{"model": "self-supervised image encoder", "dataset": "telescope images of galaxies (Galaxy Zoo DECaLS)", "train_examples": 88335, "image_size": 48, "crop_scale_min": 0.2, "horizontal_flip": true, "rotation_deg": 5, "color_jitter": 0.4, "method": "barlow_twins", "arch": "convnext", "isotropic": false, "norm": "layernorm", "hidden_act": "gelu", "mlp_ratio": 4, "inner_norm": false, "moe": "expert_choice", "drop_path": 0.1, "num_experts": 16, "moe_every": 2, "expert_mlp_ratio": 1, "experts_per_token": 2, "shared_expert": false, "patch_size": [2, 2], "depths": [2, 2, 2, 2], "widths": [48, 96, 192, 384], "kernel_size": 7, "projector_hidden": 512, "projector_out": 1024, "projector_hidden_layers": 2, "residual_init": "none", "optimizer": "muon", "muon_scale": "match_rms_adamw", "learning_rate": 0.004, "momentum": 0.95, "nesterov": false, "orthogonalizer": "polar_express", "adamw_lr_other_params": 0.0026, "max_steps": 23300, "batch_size": 256, "epochs": 67.5, "lr_schedule": "wsd_sqrt", "decay_fraction": 0.2, "final_lr_fraction": 0.05, "warmup_steps": 460, "weight_decay": 0.1, "adamw_weight_decay_other_params": 0.05}
Rows from block 3 of a small self-supervised image encoder, named by matrix and row number. Rows with one number within an expert belong to one neuron, the router's apart. Each number is 200 + 30 x the weight over its row's rms, rounded and kept within 0 to 999. All counts start at 0. After the name is the row's rms in percent of the matrix's.
After each expert's rows are labels from the 100 images, of 14848, where the router gives the expert most weight on average: "patch colour" is the nearest of a few named colours to the mean colour under the peak. Only what is clearly more common there than usual is listed. The data: telescope images of galaxies (Galaxy Zoo DECaLS). In brackets: how many of the 100.
# router: router (model.blocks.3.mlp.router.weight, 16x96, trained with AdamW), inputs 0-95
# up: expert up (model.blocks.3.mlp.up, 16x96x96), inputs 0-95
# down: expert down (model.blocks.3.mlp.down, 16x96x96, transposed), outputs 0-95

# expert 7
router.7,093,229,232,168,227,214,213,220,202,179,177,207,235,175,190,205,138,164,197,176,222,217,191,220,190,148,195,208,178,159,183,229,191,159,214,139,169,311,215,201,129,189,230,155,220,234,191,196,207,192,161,215,233,216,158,251,199,197,200,202,152,141,192,249,197,206,215,147,199,210,171,194,224,214,248,165,216,170,236,213,215,222,155,175,208,188,245,177,181,170,181,224,204,240,194,188,182
up.0,111,248,190,189,186,235,221,176,200,251,182,215,214,182,161,226,201,152,253,247,249,187,159,234,163,216,185,183,224,196,164,205,202,221,220,187,223,195,228,268,199,214,142,175,193,207,188,191,203,230,182,175,210,211,169,259,216,194,184,184,237,161,168,137,214,229,197,277,178,178,221,206,220,153,162,157,187,190,205,198,257,219,190,147,186,250,178,160,206,159,172,160,208,205,159,189,193
down.0,111,186,145,207,214,177,216,210,218,216,223,214,162,233,177,185,203,195,191,165,222,226,175,242,181,203,222,233,189,135,220,253,242,177,181,199,227,129,225,205,47,142,224,215,221,203,187,192,179,198,175,215,205,180,184,184,197,190,213,201,183,167,218,216,192,216,185,213,199,219,230,193,225,240,199,229,258,223,224,195,212,179,222,145,186,212,182,176,227,226,206,208,153,186,229,237,204
up.1,092,194,258,219,196,193,192,197,193,176,221,172,261,178,179,206,175,179,216,203,225,234,236,198,167,195,212,202,251,168,257,202,178,206,211,218,248,200,178,186,190,176,212,225,208,252,241,218,271,224,178,233,218,152,227,204,188,154,200,180,249,140,156,188,168,145,199,215,156,259,205,193,196,205,229,179,232,189,196,223,203,256,208,164,240,175,198,170,213,217,249,166,223,207,138,244,173
down.1,083,215,155,183,183,250,167,207,235,197,161,175,206,196,220,208,177,179,150,212,159,180,170,255,193,188,199,176,179,208,207,237,218,169,150,183,213,203,184,206,226,195,227,232,184,268,220,255,180,204,216,233,224,260,196,177,189,193,205,197,260,169,268,209,227,188,203,147,185,177,204,143,265,186,207,217,230,188,201,172,204,165,196,166,199,210,258,182,181,171,147,197,231,248,191,134,202
up.2,100,216,228,169,229,189,198,248,233,194,186,188,165,223,233,217,142,219,237,236,195,162,137,208,186,222,187,242,205,224,191,162,153,174,185,241,184,159,175,219,188,186,220,229,205,226,307,249,219,212,234,185,227,169,213,180,166,202,215,169,188,188,181,192,223,199,202,246,209,194,204,180,205,158,162,181,168,242,155,233,189,166,167,248,188,177,220,201,195,211,190,199,206,253,163,221,125
down.2,101,147,161,159,198,175,187,158,264,184,237,234,201,208,145,191,200,202,177,191,168,191,241,212,240,183,213,203,261,218,194,158,239,247,210,208,205,234,215,207,198,187,199,121,202,207,203,171,247,180,162,218,199,203,178,178,236,194,238,233,163,183,215,167,182,174,159,211,202,232,161,204,187,232,196,271,225,271,246,173,192,259,173,189,198,195,186,178,241,167,170,162,222,173,204,198,203
up.3,083,296,244,205,209,126,150,222,169,167,213,187,181,110,211,175,216,143,231,192,210,234,217,235,254,241,201,201,196,213,228,203,165,171,181,193,279,195,205,193,193,238,241,229,205,162,187,215,168,187,181,168,193,206,219,210,150,197,229,214,153,194,233,189,207,187,161,174,196,193,178,208,242,171,148,165,208,203,193,160,229,225,214,177,201,199,218,204,209,235,214,188,178,173,189,220,217
down.3,085,189,204,174,227,165,180,175,180,202,240,236,234,190,220,204,210,230,221,166,146,219,199,171,213,239,212,185,232,188,196,213,199,160,271,163,206,210,270,133,177,171,178,293,233,238,173,201,213,209,160,194,232,197,193,162,233,217,188,245,206,238,187,213,149,237,247,205,190,202,154,166,162,177,189,184,191,163,220,202,185,194,186,225,180,191,180,258,210,187,133,193,168,202,229,224,201
up.4,104,186,183,208,189,273,183,184,185,141,163,204,150,143,172,199,235,196,150,220,197,228,180,191,208,245,208,208,208,176,228,189,195,210,181,155,192,252,207,240,205,202,173,216,209,133,202,156,159,219,204,221,150,187,205,239,163,222,214,218,201,204,227,190,182,195,185,263,206,208,230,227,195,229,226,236,234,134,194,183,179,224,184,194,179,219,170,242,172,170,199,249,202,202,258,255,266
down.4,116,178,170,196,240,167,197,244,214,214,226,185,220,209,233,179,208,169,236,240,183,192,213,183,162,142,221,190,170,199,168,217,256,211,223,160,222,180,183,208,219,141,181,211,234,125,188,164,243,182,209,205,246,117,190,182,240,212,223,189,176,176,178,260,213,221,177,204,228,168,192,241,201,196,224,235,261,159,200,191,193,232,195,215,175,153,163,225,149,208,231,235,178,186,236,229,186
patch colour: brown (82)

# expert 14
router.14,098,210,240,190,230,223,208,203,223,234,167,205,204,216,211,210,281,149,209,207,245,208,212,214,210,212,198,199,199,245,193,179,182,143,210,166,230,111,207,209,231,203,252,204,165,190,195,202,204,217,168,200,242,179,213,242,237,197,205,216,335,244,178,182,191,188,163,225,207,212,174,207,241,204,213,204,204,164,187,208,193,210,173,182,196,174,171,235,156,216,169,154,215,163,228,195,207
up.0,103,199,159,219,216,234,189,189,206,198,187,238,249,166,194,204,145,190,243,193,206,150,205,213,170,197,179,189,224,187,150,225,214,176,214,173,189,170,187,231,202,204,210,205,206,202,241,226,217,170,187,199,205,239,194,190,157,204,237,223,273,202,181,241,216,151,122,194,214,192,171,170,245,175,209,253,198,166,153,190,210,153,188,203,204,192,209,194,203,213,180,246,161,219,234,92,262
down.0,086,237,175,187,224,209,180,255,127,152,215,190,206,225,231,198,207,209,195,197,218,221,239,238,176,137,213,210,187,203,233,259,191,208,178,172,236,196,232,188,105,195,138,222,171,262,212,217,217,191,205,190,245,201,194,200,208,183,179,209,238,200,208,181,214,122,205,230,242,144,160,209,215,169,183,193,178,167,198,174,171,224,205,232,188,194,210,234,177,175,221,185,188,244,221,164,248
up.1,091,173,167,174,212,179,145,162,239,223,199,172,200,195,155,200,300,223,185,241,142,251,203,175,182,174,178,234,210,237,212,242,198,240,163,220,196,213,179,230,201,209,221,164,207,194,230,205,219,207,220,227,167,241,192,184,196,187,183,169,165,245,201,273,145,223,196,186,178,212,218,181,204,240,201,158,236,243,197,200,172,220,180,226,201,168,211,178,147,185,169,205,160,176,263,174,214
down.1,099,186,183,179,153,204,174,159,240,176,224,160,194,206,166,122,182,243,203,145,162,141,214,205,243,153,237,180,208,207,215,202,190,219,241,207,159,221,195,244,279,213,219,149,233,202,195,226,217,216,238,244,216,183,211,219,206,167,195,206,226,166,177,274,225,222,203,175,203,201,182,200,175,170,168,222,169,263,234,174,218,238,177,195,172,220,187,191,233,207,200,156,204,225,228,167,194
up.2,096,159,175,228,195,246,133,229,182,178,186,196,181,185,210,200,214,162,178,229,200,140,269,177,191,209,204,150,195,200,251,226,183,238,185,181,171,199,212,109,197,208,197,196,194,161,199,223,232,181,230,200,213,227,239,163,218,208,208,213,247,197,175,221,209,187,152,190,202,189,188,191,195,210,241,252,195,227,211,227,192,195,216,242,247,249,125,190,216,171,242,194,202,254,223,152,246
down.2,085,191,186,173,210,211,198,200,166,148,226,151,207,162,187,195,224,177,181,194,215,196,238,159,140,229,197,235,202,224,219,167,192,238,204,235,196,180,192,215,265,208,217,230,197,204,167,217,184,175,223,210,231,219,181,144,237,165,213,225,234,167,296,253,138,238,139,190,171,205,161,200,205,207,210,200,191,166,197,200,226,157,229,187,233,245,227,188,235,163,204,207,247,214,155,150,196
up.3,097,180,204,196,141,189,131,179,220,172,230,207,225,207,134,198,157,196,225,204,197,242,235,200,220,215,199,159,212,177,161,184,191,171,169,183,197,221,234,225,192,182,240,214,211,173,153,185,204,253,215,135,167,229,163,224,168,201,208,203,207,218,259,284,176,178,180,204,226,204,230,200,215,157,206,237,186,197,163,180,240,201,195,218,176,193,219,177,201,248,217,201,236,245,293,191,218
down.3,098,214,241,169,243,182,208,249,224,231,222,168,224,165,230,172,191,215,242,207,202,184,198,251,153,201,233,197,204,267,224,170,202,231,126,196,168,216,209,194,167,195,224,148,181,201,263,183,209,194,221,226,156,218,166,247,138,178,202,224,184,197,172,170,195,155,167,251,236,173,148,209,219,157,171,197,227,206,183,211,188,258,218,186,176,197,225,209,238,229,176,194,198,212,215,154,153
up.4,105,209,182,219,200,149,167,196,227,186,174,208,207,185,212,159,162,194,183,192,178,164,207,171,228,172,173,191,190,205,238,160,218,242,185,169,179,134,210,242,196,198,163,219,185,191,196,201,222,233,206,194,231,197,263,246,202,208,287,198,169,206,226,171,207,161,184,197,240,138,197,196,224,199,200,167,195,224,233,209,175,198,206,196,230,153,244,175,214,257,176,298,181,271,186,213,230
down.4,096,206,202,190,195,171,271,269,180,218,227,222,217,204,194,206,252,217,227,195,165,237,262,239,228,223,200,133,220,182,213,293,235,203,183,201,229,226,220,170,134,134,211,184,195,208,204,225,186,189,226,180,218,177,194,186,195,173,193,166,147,173,164,198,191,211,176,212,183,204,187,211,196,277,152,176,216,206,192,174,233,173,201,216,149,200,222,190,176,220,183,167,163,191,182,170,163
patch colour: brown (87)

# expert 0
router.0,092,199,229,169,208,254,178,213,278,220,169,194,178,169,202,183,240,181,154,209,234,172,237,136,205,233,201,240,203,214,193,207,206,200,241,234,247,121,183,204,212,215,195,241,182,207,235,232,201,222,267,168,167,223,236,204,225,193,197,141,252,230,214,143,209,207,194,213,188,166,208,201,204,164,231,178,192,201,209,187,209,205,236,169,197,165,144,257,159,223,241,187,214,200,181,207,165
up.0,097,213,199,200,223,238,189,185,171,170,177,207,237,160,185,173,220,169,240,218,215,213,184,217,225,167,182,178,198,136,169,222,191,215,222,176,149,199,203,186,211,184,192,150,210,189,159,177,214,212,197,229,205,217,186,257,269,209,217,163,193,147,202,208,219,244,227,156,264,128,188,208,209,202,167,129,236,207,148,179,185,247,192,220,182,242,194,234,169,217,208,210,244,160,216,134,181
down.0,100,179,148,223,166,271,221,195,173,271,166,225,164,223,159,244,168,185,193,174,202,205,167,191,213,252,245,211,158,154,181,130,148,187,155,202,150,256,187,225,234,243,207,232,214,191,210,192,219,207,179,237,207,190,182,227,226,194,167,263,209,211,233,200,200,200,183,175,226,202,171,225,204,232,180,228,181,166,167,152,240,150,202,213,209,174,189,160,197,200,227,203,230,217,218,214,204
up.1,113,203,303,189,261,198,184,148,186,278,218,155,190,186,203,209,225,179,205,240,209,215,186,214,217,185,143,221,203,194,162,187,187,176,143,186,224,180,237,142,197,165,202,179,152,171,182,195,204,217,181,230,224,244,196,197,181,159,180,204,170,206,155,280,176,221,211,186,189,196,173,201,249,234,218,175,230,205,197,171,184,209,205,243,164,238,207,235,212,184,215,206,193,181,258,208,215
down.1,105,175,146,191,176,198,184,149,224,169,206,215,219,209,156,209,195,229,169,144,181,156,235,191,239,183,251,193,233,177,177,181,173,220,165,187,215,198,206,161,215,215,188,198,229,242,186,246,175,206,165,200,207,174,228,206,199,207,175,201,180,176,223,234,197,250,234,176,205,206,179,216,241,227,242,188,149,217,239,212,241,250,181,264,212,163,165,221,132,221,152,156,189,186,259,228,259
up.2,084,182,256,201,224,168,242,235,201,210,213,228,191,207,179,178,196,207,141,209,186,180,157,142,181,226,187,215,200,174,202,176,213,220,205,246,189,280,225,215,201,190,167,199,198,223,130,203,179,204,248,217,180,207,157,220,124,133,194,225,171,154,227,202,177,261,233,195,147,208,210,171,212,220,183,196,169,217,177,201,205,208,222,183,174,229,218,234,198,218,263,262,210,190,167,223,167
down.2,088,188,197,183,175,249,210,196,219,260,202,156,262,200,237,129,198,208,213,239,219,222,265,216,184,197,165,168,195,215,231,258,183,187,197,153,183,211,201,178,146,184,228,182,230,166,280,231,162,186,216,168,248,223,190,174,160,175,214,190,153,177,177,240,223,216,186,180,246,216,190,221,201,208,155,227,162,183,175,157,181,220,209,149,191,232,209,174,172,224,193,203,192,233,190,204,248
up.3,095,232,221,209,243,186,184,199,156,203,181,204,212,200,204,305,196,216,215,191,186,166,209,247,233,252,157,212,161,187,243,156,191,164,221,172,238,168,219,246,195,198,270,198,208,142,198,196,143,192,212,203,260,168,218,188,168,220,214,168,220,191,219,166,178,227,193,170,180,233,172,206,225,214,175,219,206,172,157,243,201,255,173,240,184,197,180,210,178,159,169,195,201,236,251,207,181
down.3,101,185,260,164,216,185,252,233,154,208,169,227,184,169,185,169,210,190,237,171,172,204,199,230,218,169,253,192,248,167,250,167,212,196,159,218,263,165,204,195,202,226,157,236,201,190,245,148,224,194,203,195,206,230,220,209,163,224,159,190,236,178,171,148,214,152,197,260,196,171,220,229,200,175,164,211,193,186,181,207,166,209,214,194,197,205,199,266,173,162,262,229,208,222,195,179,139
up.4,103,132,166,206,213,194,208,220,281,198,226,102,185,188,196,202,189,204,172,182,161,214,149,191,173,194,176,198,172,207,202,217,212,188,209,226,186,218,212,189,187,193,190,227,205,175,186,208,230,199,167,247,205,175,315,189,183,194,196,217,195,211,214,189,214,124,227,193,174,279,187,201,241,221,181,212,180,176,193,173,221,254,203,237,222,195,218,193,190,203,195,219,252,163,189,249,173
down.4,097,221,225,171,197,196,156,157,202,224,244,228,176,161,217,176,204,165,115,180,260,225,182,234,231,205,216,216,160,221,187,180,198,177,190,204,196,169,254,171,241,227,215,174,202,175,235,228,215,199,174,251,139,164,215,195,243,196,222,157,178,169,189,200,209,193,161,248,189,179,190,182,190,191,219,243,262,193,191,198,236,186,263,192,206,187,282,184,218,217,198,210,205,154,179,192,155
patch colour: grey (70); pink (28)

# expert 9
router.9,079,207,253,182,238,180,203,182,263,187,195,192,173,200,207,193,107,141,139,192,177,214,226,179,188,202,151,217,194,169,185,195,204,193,230,193,158,257,196,213,200,225,208,218,220,197,177,140,190,231,192,182,175,224,157,218,209,187,216,166,128,175,205,191,168,219,214,125,206,201,193,191,241,239,232,194,199,206,201,204,198,188,247,222,228,153,257,268,171,219,195,222,209,202,188,217,246
up.0,103,207,161,196,240,200,203,238,126,219,238,241,164,195,216,216,229,196,243,200,168,196,200,197,219,206,198,142,179,168,250,184,164,200,228,204,185,262,227,213,215,234,207,207,222,167,148,207,193,188,246,166,158,206,193,195,147,196,166,184,234,226,193,234,206,201,196,219,227,191,211,234,209,192,222,184,154,168,140,186,193,168,158,180,208,227,191,155,236,83,177,214,179,181,206,211,176
down.0,099,181,205,256,197,182,199,194,127,218,211,188,209,153,235,205,251,189,176,173,196,196,176,181,208,240,191,232,218,207,252,165,218,253,184,210,173,178,182,260,244,184,211,187,199,184,146,211,192,165,206,188,207,245,219,158,220,212,222,200,183,171,256,186,227,227,197,159,193,181,198,260,179,173,130,199,213,170,180,175,205,163,273,165,155,175,208,238,198,261,224,176,217,195,172,239,223
up.1,100,167,283,154,190,202,165,207,218,197,254,222,239,200,159,175,153,157,256,226,220,240,197,183,201,209,192,158,178,158,165,170,192,184,199,181,180,133,222,221,211,178,191,203,206,220,193,217,218,211,171,248,219,220,162,178,150,236,227,215,215,219,221,233,205,229,190,184,251,205,189,297,180,181,235,153,175,211,173,143,209,236,193,188,231,184,177,243,193,215,212,182,217,173,222,202,196
down.1,102,134,201,213,182,254,220,193,219,173,207,166,220,207,196,188,211,240,204,169,191,180,246,198,156,170,218,188,142,187,195,273,168,171,166,215,263,168,216,199,222,216,218,166,184,180,245,164,218,203,249,115,245,213,223,185,202,210,233,162,196,231,216,186,206,205,251,226,156,218,206,176,216,183,205,230,180,151,182,260,214,151,195,170,198,219,236,231,185,191,182,211,216,178,212,138,200
up.2,094,194,179,196,202,185,185,187,226,212,243,157,221,194,217,225,206,171,156,235,166,209,222,155,210,223,191,204,166,186,245,144,208,185,199,164,209,171,189,222,196,216,194,192,182,162,228,232,201,196,221,226,189,253,171,282,193,190,261,190,204,220,178,156,236,263,238,216,199,103,242,191,188,192,190,227,143,213,239,235,172,226,209,182,207,165,214,252,228,172,188,226,183,180,230,143,205
down.2,093,190,160,195,262,191,237,220,251,160,266,196,223,194,241,190,290,196,203,216,136,189,221,250,201,243,227,196,224,174,191,201,189,133,203,166,193,206,193,162,225,230,202,188,173,207,210,208,187,212,218,171,237,185,237,235,175,198,231,168,230,172,184,208,212,142,200,169,204,205,185,140,159,200,215,171,245,242,207,182,231,166,201,169,191,215,242,183,204,133,204,167,175,207,193,164,198
up.3,100,224,179,227,222,179,163,219,221,158,204,198,250,193,130,193,204,229,150,157,198,265,197,197,182,186,179,195,210,214,172,186,158,206,176,144,146,266,175,202,206,232,234,199,194,222,177,182,180,176,202,235,190,176,112,224,188,198,199,211,218,226,230,238,174,202,203,179,193,251,217,198,170,225,192,295,223,168,226,217,173,221,177,160,200,246,228,202,191,204,258,219,219,228,217,191,194
down.3,098,168,201,263,203,192,176,208,273,154,215,192,198,169,223,197,229,192,137,244,210,173,214,190,189,168,232,195,201,154,191,177,178,159,231,147,219,182,216,203,270,191,231,259,236,218,212,218,220,214,216,211,200,190,190,231,232,172,170,214,180,215,193,249,224,188,204,153,201,145,237,107,159,210,189,186,233,197,196,173,225,178,191,239,195,179,230,233,217,187,237,196,179,146,173,172,223
up.4,112,180,199,204,205,164,172,183,247,205,179,171,180,221,172,203,191,274,232,286,186,207,203,218,208,155,233,199,212,212,182,200,210,200,178,161,179,209,220,193,186,157,224,262,179,215,216,203,154,250,184,249,318,218,162,196,161,204,182,173,177,197,164,240,191,186,259,194,174,194,214,226,210,164,180,187,189,171,210,173,168,256,213,185,188,188,213,245,199,194,209,230,180,220,167,171,170
down.4,124,197,185,192,208,203,216,212,200,162,266,208,217,204,212,224,176,220,224,216,228,201,160,204,139,198,237,185,200,257,205,208,186,211,171,212,227,238,181,203,65,233,210,237,207,207,230,206,236,134,195,195,194,246,217,193,177,176,185,197,183,171,190,190,209,190,261,204,234,183,278,202,234,160,207,183,204,199,171,171,207,202,226,167,193,222,178,181,193,173,245,174,162,181,208,132,202
patch colour: grey (90)

# expert 13
router.13,083,227,163,206,179,101,203,224,238,210,126,200,221,207,178,188,257,171,155,221,177,195,230,156,211,231,260,208,217,168,212,211,211,193,246,186,151,246,228,201,183,201,227,192,176,220,229,236,186,187,220,178,165,146,177,195,204,241,186,159,133,172,201,213,263,198,226,170,192,183,193,163,153,227,232,210,208,202,225,180,205,194,192,217,187,159,246,138,218,207,199,211,214,184,208,204,210
up.0,094,197,189,185,221,177,213,216,228,251,242,170,219,240,220,191,212,209,120,176,156,237,178,214,184,163,225,257,222,239,209,242,225,176,190,241,174,157,206,201,204,219,200,206,175,230,165,185,190,186,218,209,219,240,223,245,242,211,208,192,222,165,197,185,187,206,152,234,177,218,180,195,184,174,145,172,128,132,259,242,196,191,194,212,237,216,151,230,245,215,223,164,213,160,218,189,237
down.0,092,245,131,196,210,183,202,196,175,246,222,176,156,174,234,198,220,200,182,212,184,226,176,204,217,237,212,226,182,166,196,186,206,247,185,164,188,211,160,162,199,180,145,196,193,216,151,154,202,220,216,218,163,155,166,205,180,277,211,203,210,219,191,178,193,203,221,243,196,227,276,177,225,171,202,223,222,167,199,174,265,232,166,174,264,183,185,181,227,218,215,250,126,242,192,212,204
up.1,099,199,247,193,221,183,199,219,140,167,220,202,193,195,196,143,183,240,218,207,103,213,200,210,223,204,199,152,218,202,187,194,229,187,221,171,224,252,204,238,183,248,206,166,232,200,162,139,210,215,224,168,222,99,193,242,192,254,208,242,253,165,203,196,204,196,183,188,182,236,188,188,217,188,241,212,172,223,210,165,251,167,246,212,228,189,184,228,167,173,188,189,189,208,231,187,214
down.1,091,215,180,244,209,235,215,224,167,220,169,202,221,163,199,197,160,197,193,194,222,242,197,151,228,232,185,154,260,141,219,237,213,201,184,150,202,184,200,204,239,159,218,172,214,149,236,165,214,220,186,188,180,200,202,215,198,213,222,180,251,286,150,208,273,154,187,206,174,192,173,223,202,238,142,206,204,169,241,180,172,149,214,234,182,211,188,229,232,243,193,217,205,198,153,200,172
up.2,089,193,175,237,252,212,241,246,217,195,226,239,184,160,204,168,287,217,173,197,186,222,172,201,201,192,262,213,199,173,261,246,178,237,159,194,177,178,206,181,187,173,185,209,202,285,193,194,191,222,225,208,174,224,188,210,195,160,187,230,202,180,181,209,204,153,189,163,235,223,225,244,154,185,223,176,196,198,245,214,226,207,137,197,164,220,187,166,221,148,240,146,239,216,229,210,204
down.2,092,162,196,186,197,168,176,224,276,212,183,163,229,202,217,241,228,213,155,170,179,162,165,232,245,278,191,222,190,149,157,219,184,182,208,176,206,152,240,181,156,181,203,211,176,223,173,226,240,199,197,219,202,202,220,201,219,155,212,149,231,224,175,221,188,173,212,195,216,214,232,188,273,191,203,181,182,240,211,239,227,226,166,215,223,181,157,142,157,226,248,175,215,210,198,147,220
up.3,109,213,212,171,209,172,194,200,242,217,208,186,218,234,227,235,180,211,200,212,245,196,171,141,214,195,176,269,232,207,231,112,132,196,181,169,181,221,201,230,207,255,234,177,214,161,190,224,215,215,209,174,177,233,181,237,154,216,204,199,191,238,283,168,219,197,257,219,196,201,176,109,177,171,180,210,178,172,215,205,214,204,224,207,165,180,214,200,179,206,209,254,166,183,197,194,233
down.3,100,75,180,168,281,197,211,195,207,194,210,177,241,185,184,175,221,181,202,157,183,219,180,221,232,221,200,198,248,185,228,114,222,195,207,147,229,198,182,208,213,179,183,243,262,215,204,240,199,177,232,224,184,219,216,229,256,233,218,159,158,195,193,212,236,178,229,192,168,212,223,183,201,239,209,146,186,187,214,167,235,192,210,218,201,195,208,185,207,176,178,178,167,209,213,163,227
up.4,103,99,191,211,190,196,128,239,141,204,174,240,246,163,226,195,220,200,214,181,195,189,239,145,166,212,219,180,165,219,220,164,165,209,189,154,140,225,215,218,208,209,205,214,197,193,177,199,224,207,217,193,197,212,194,185,210,255,208,212,240,147,214,197,205,210,182,177,233,181,200,298,215,213,138,215,208,168,213,215,241,183,194,168,185,217,191,149,190,207,175,179,252,161,214,194,197
down.4,103,186,180,262,181,210,152,160,193,205,178,194,208,174,221,201,231,222,228,213,236,168,218,191,203,179,175,159,254,177,200,197,197,206,200,264,279,190,214,220,246,214,194,161,206,190,232,159,221,221,200,161,209,233,199,170,220,196,239,123,184,187,230,222,201,197,205,217,202,167,215,195,184,137,194,221,182,195,218,193,219,133,235,218,219,257,197,155,244,170,214,172,172,137,146,209,242
patch colour: grey (89)

# expert 2
router.2,092,161,231,194,192,171,210,213,286,199,180,194,184,212,195,154,194,180,127,199,172,208,206,86,185,225,218,256,200,173,188,173,233,190,247,258,203,188,210,203,175,220,160,232,201,194,261,202,199,222,231,173,127,196,218,179,186,195,200,172,159,178,215,169,229,207,212,185,201,194,221,202,216,204,194,226,182,214,189,165,200,183,248,249,207,176,218,260,145,208,233,221,217,181,201,209,205
up.0,098,188,224,167,202,212,270,185,202,225,231,191,202,165,170,232,222,159,183,220,248,193,235,181,197,212,161,168,208,198,181,218,197,226,230,257,237,171,206,177,209,205,247,199,201,197,215,213,200,273,199,227,213,216,148,128,185,185,197,269,199,200,194,143,167,189,180,228,231,163,258,221,146,183,158,222,135,207,194,168,231,195,193,178,205,251,215,194,219,194,204,176,269,193,204,208,161
down.0,091,166,216,242,165,235,215,168,211,206,228,206,220,157,200,169,225,175,162,184,195,203,208,189,193,228,201,237,237,165,184,232,204,231,193,159,222,184,163,208,188,173,226,132,246,145,193,218,267,195,173,177,144,199,184,191,214,213,196,192,247,213,206,269,211,173,215,215,269,225,170,210,135,210,180,178,144,140,183,207,185,169,253,186,234,204,258,179,223,200,191,225,217,196,159,197,222
up.1,089,213,209,177,182,228,213,171,230,186,183,199,168,158,151,253,153,227,192,200,183,184,220,175,296,258,200,149,160,199,167,196,194,226,159,182,178,193,178,206,211,230,189,192,217,197,180,189,153,187,216,186,209,200,239,207,215,184,202,141,216,167,198,156,196,279,229,187,256,208,206,240,203,196,216,182,222,144,217,249,181,196,190,171,205,155,203,191,267,245,226,169,222,255,196,191,188
down.1,094,190,176,210,175,199,198,239,237,198,176,195,179,212,205,140,231,223,241,159,224,182,230,213,129,192,233,221,146,247,182,256,210,173,218,195,193,169,194,234,269,222,189,188,204,186,231,190,191,248,222,170,254,231,214,171,176,207,225,177,205,208,217,214,163,244,183,177,134,209,246,186,215,169,185,194,234,201,191,177,208,201,187,204,152,287,204,196,161,127,181,162,177,206,218,186,212
up.2,097,221,222,172,230,187,198,239,236,202,185,248,217,201,212,171,211,192,186,204,224,195,274,241,293,167,204,185,185,196,151,184,197,154,185,215,237,212,173,174,203,201,185,200,186,252,183,238,239,237,186,221,225,193,212,163,224,236,202,241,197,256,192,207,189,200,224,190,209,215,210,154,196,187,237,217,204,237,215,193,144,206,179,115,208,110,168,194,176,203,224,225,214,199,144,191,170
down.2,093,188,151,241,229,168,221,251,181,238,162,236,222,272,198,188,237,228,233,173,202,201,173,215,188,208,240,183,224,177,200,255,182,230,182,233,209,194,216,173,110,180,194,218,231,199,215,215,177,177,212,141,215,194,187,214,212,184,169,202,213,194,186,163,219,179,237,139,189,176,196,199,179,233,166,200,175,180,209,197,128,184,232,143,164,228,279,225,202,198,172,251,188,204,214,217,188
up.3,108,205,235,206,217,135,196,197,198,179,175,226,192,264,206,229,185,192,194,207,233,208,211,209,180,221,221,240,180,179,179,147,165,210,221,195,158,225,207,192,202,215,208,179,207,221,196,177,217,227,181,168,193,156,320,208,212,214,239,238,183,229,216,210,170,188,233,153,168,194,197,213,199,212,195,153,202,193,189,252,176,222,175,218,207,159,203,200,207,206,60,188,220,206,200,225,192
down.3,109,207,197,195,190,209,218,222,194,198,189,210,199,150,174,186,232,164,188,196,188,195,231,202,224,166,164,246,224,239,200,224,218,194,162,224,194,137,175,144,175,232,192,245,200,205,210,217,208,264,176,237,218,171,184,150,227,207,208,200,149,170,194,258,206,196,241,173,243,217,221,234,156,208,218,183,84,151,225,186,215,231,183,231,204,208,179,183,229,170,185,201,157,208,229,251,249
up.4,114,225,173,211,195,196,199,200,191,216,216,196,174,314,256,247,193,182,207,205,237,232,223,226,215,197,207,218,211,217,176,179,236,184,199,193,205,143,191,235,199,192,175,189,155,197,203,159,141,222,194,210,179,157,245,243,258,188,191,220,209,206,164,185,213,211,134,166,144,207,137,214,208,205,191,151,224,150,201,213,204,211,231,216,208,241,147,230,207,233,153,194,191,182,210,211,253
down.4,103,216,198,191,156,178,144,170,207,227,222,146,210,167,190,196,224,226,226,177,167,263,243,242,156,216,219,221,162,209,194,185,163,174,198,185,194,202,137,165,204,225,157,200,220,176,205,168,226,219,191,206,242,163,185,148,187,220,241,186,214,221,206,223,170,240,191,230,263,195,225,216,194,207,202,215,140,191,163,163,226,204,200,177,287,149,175,191,219,208,269,211,186,230,229,228,200
patch colour: white (62); pink (38)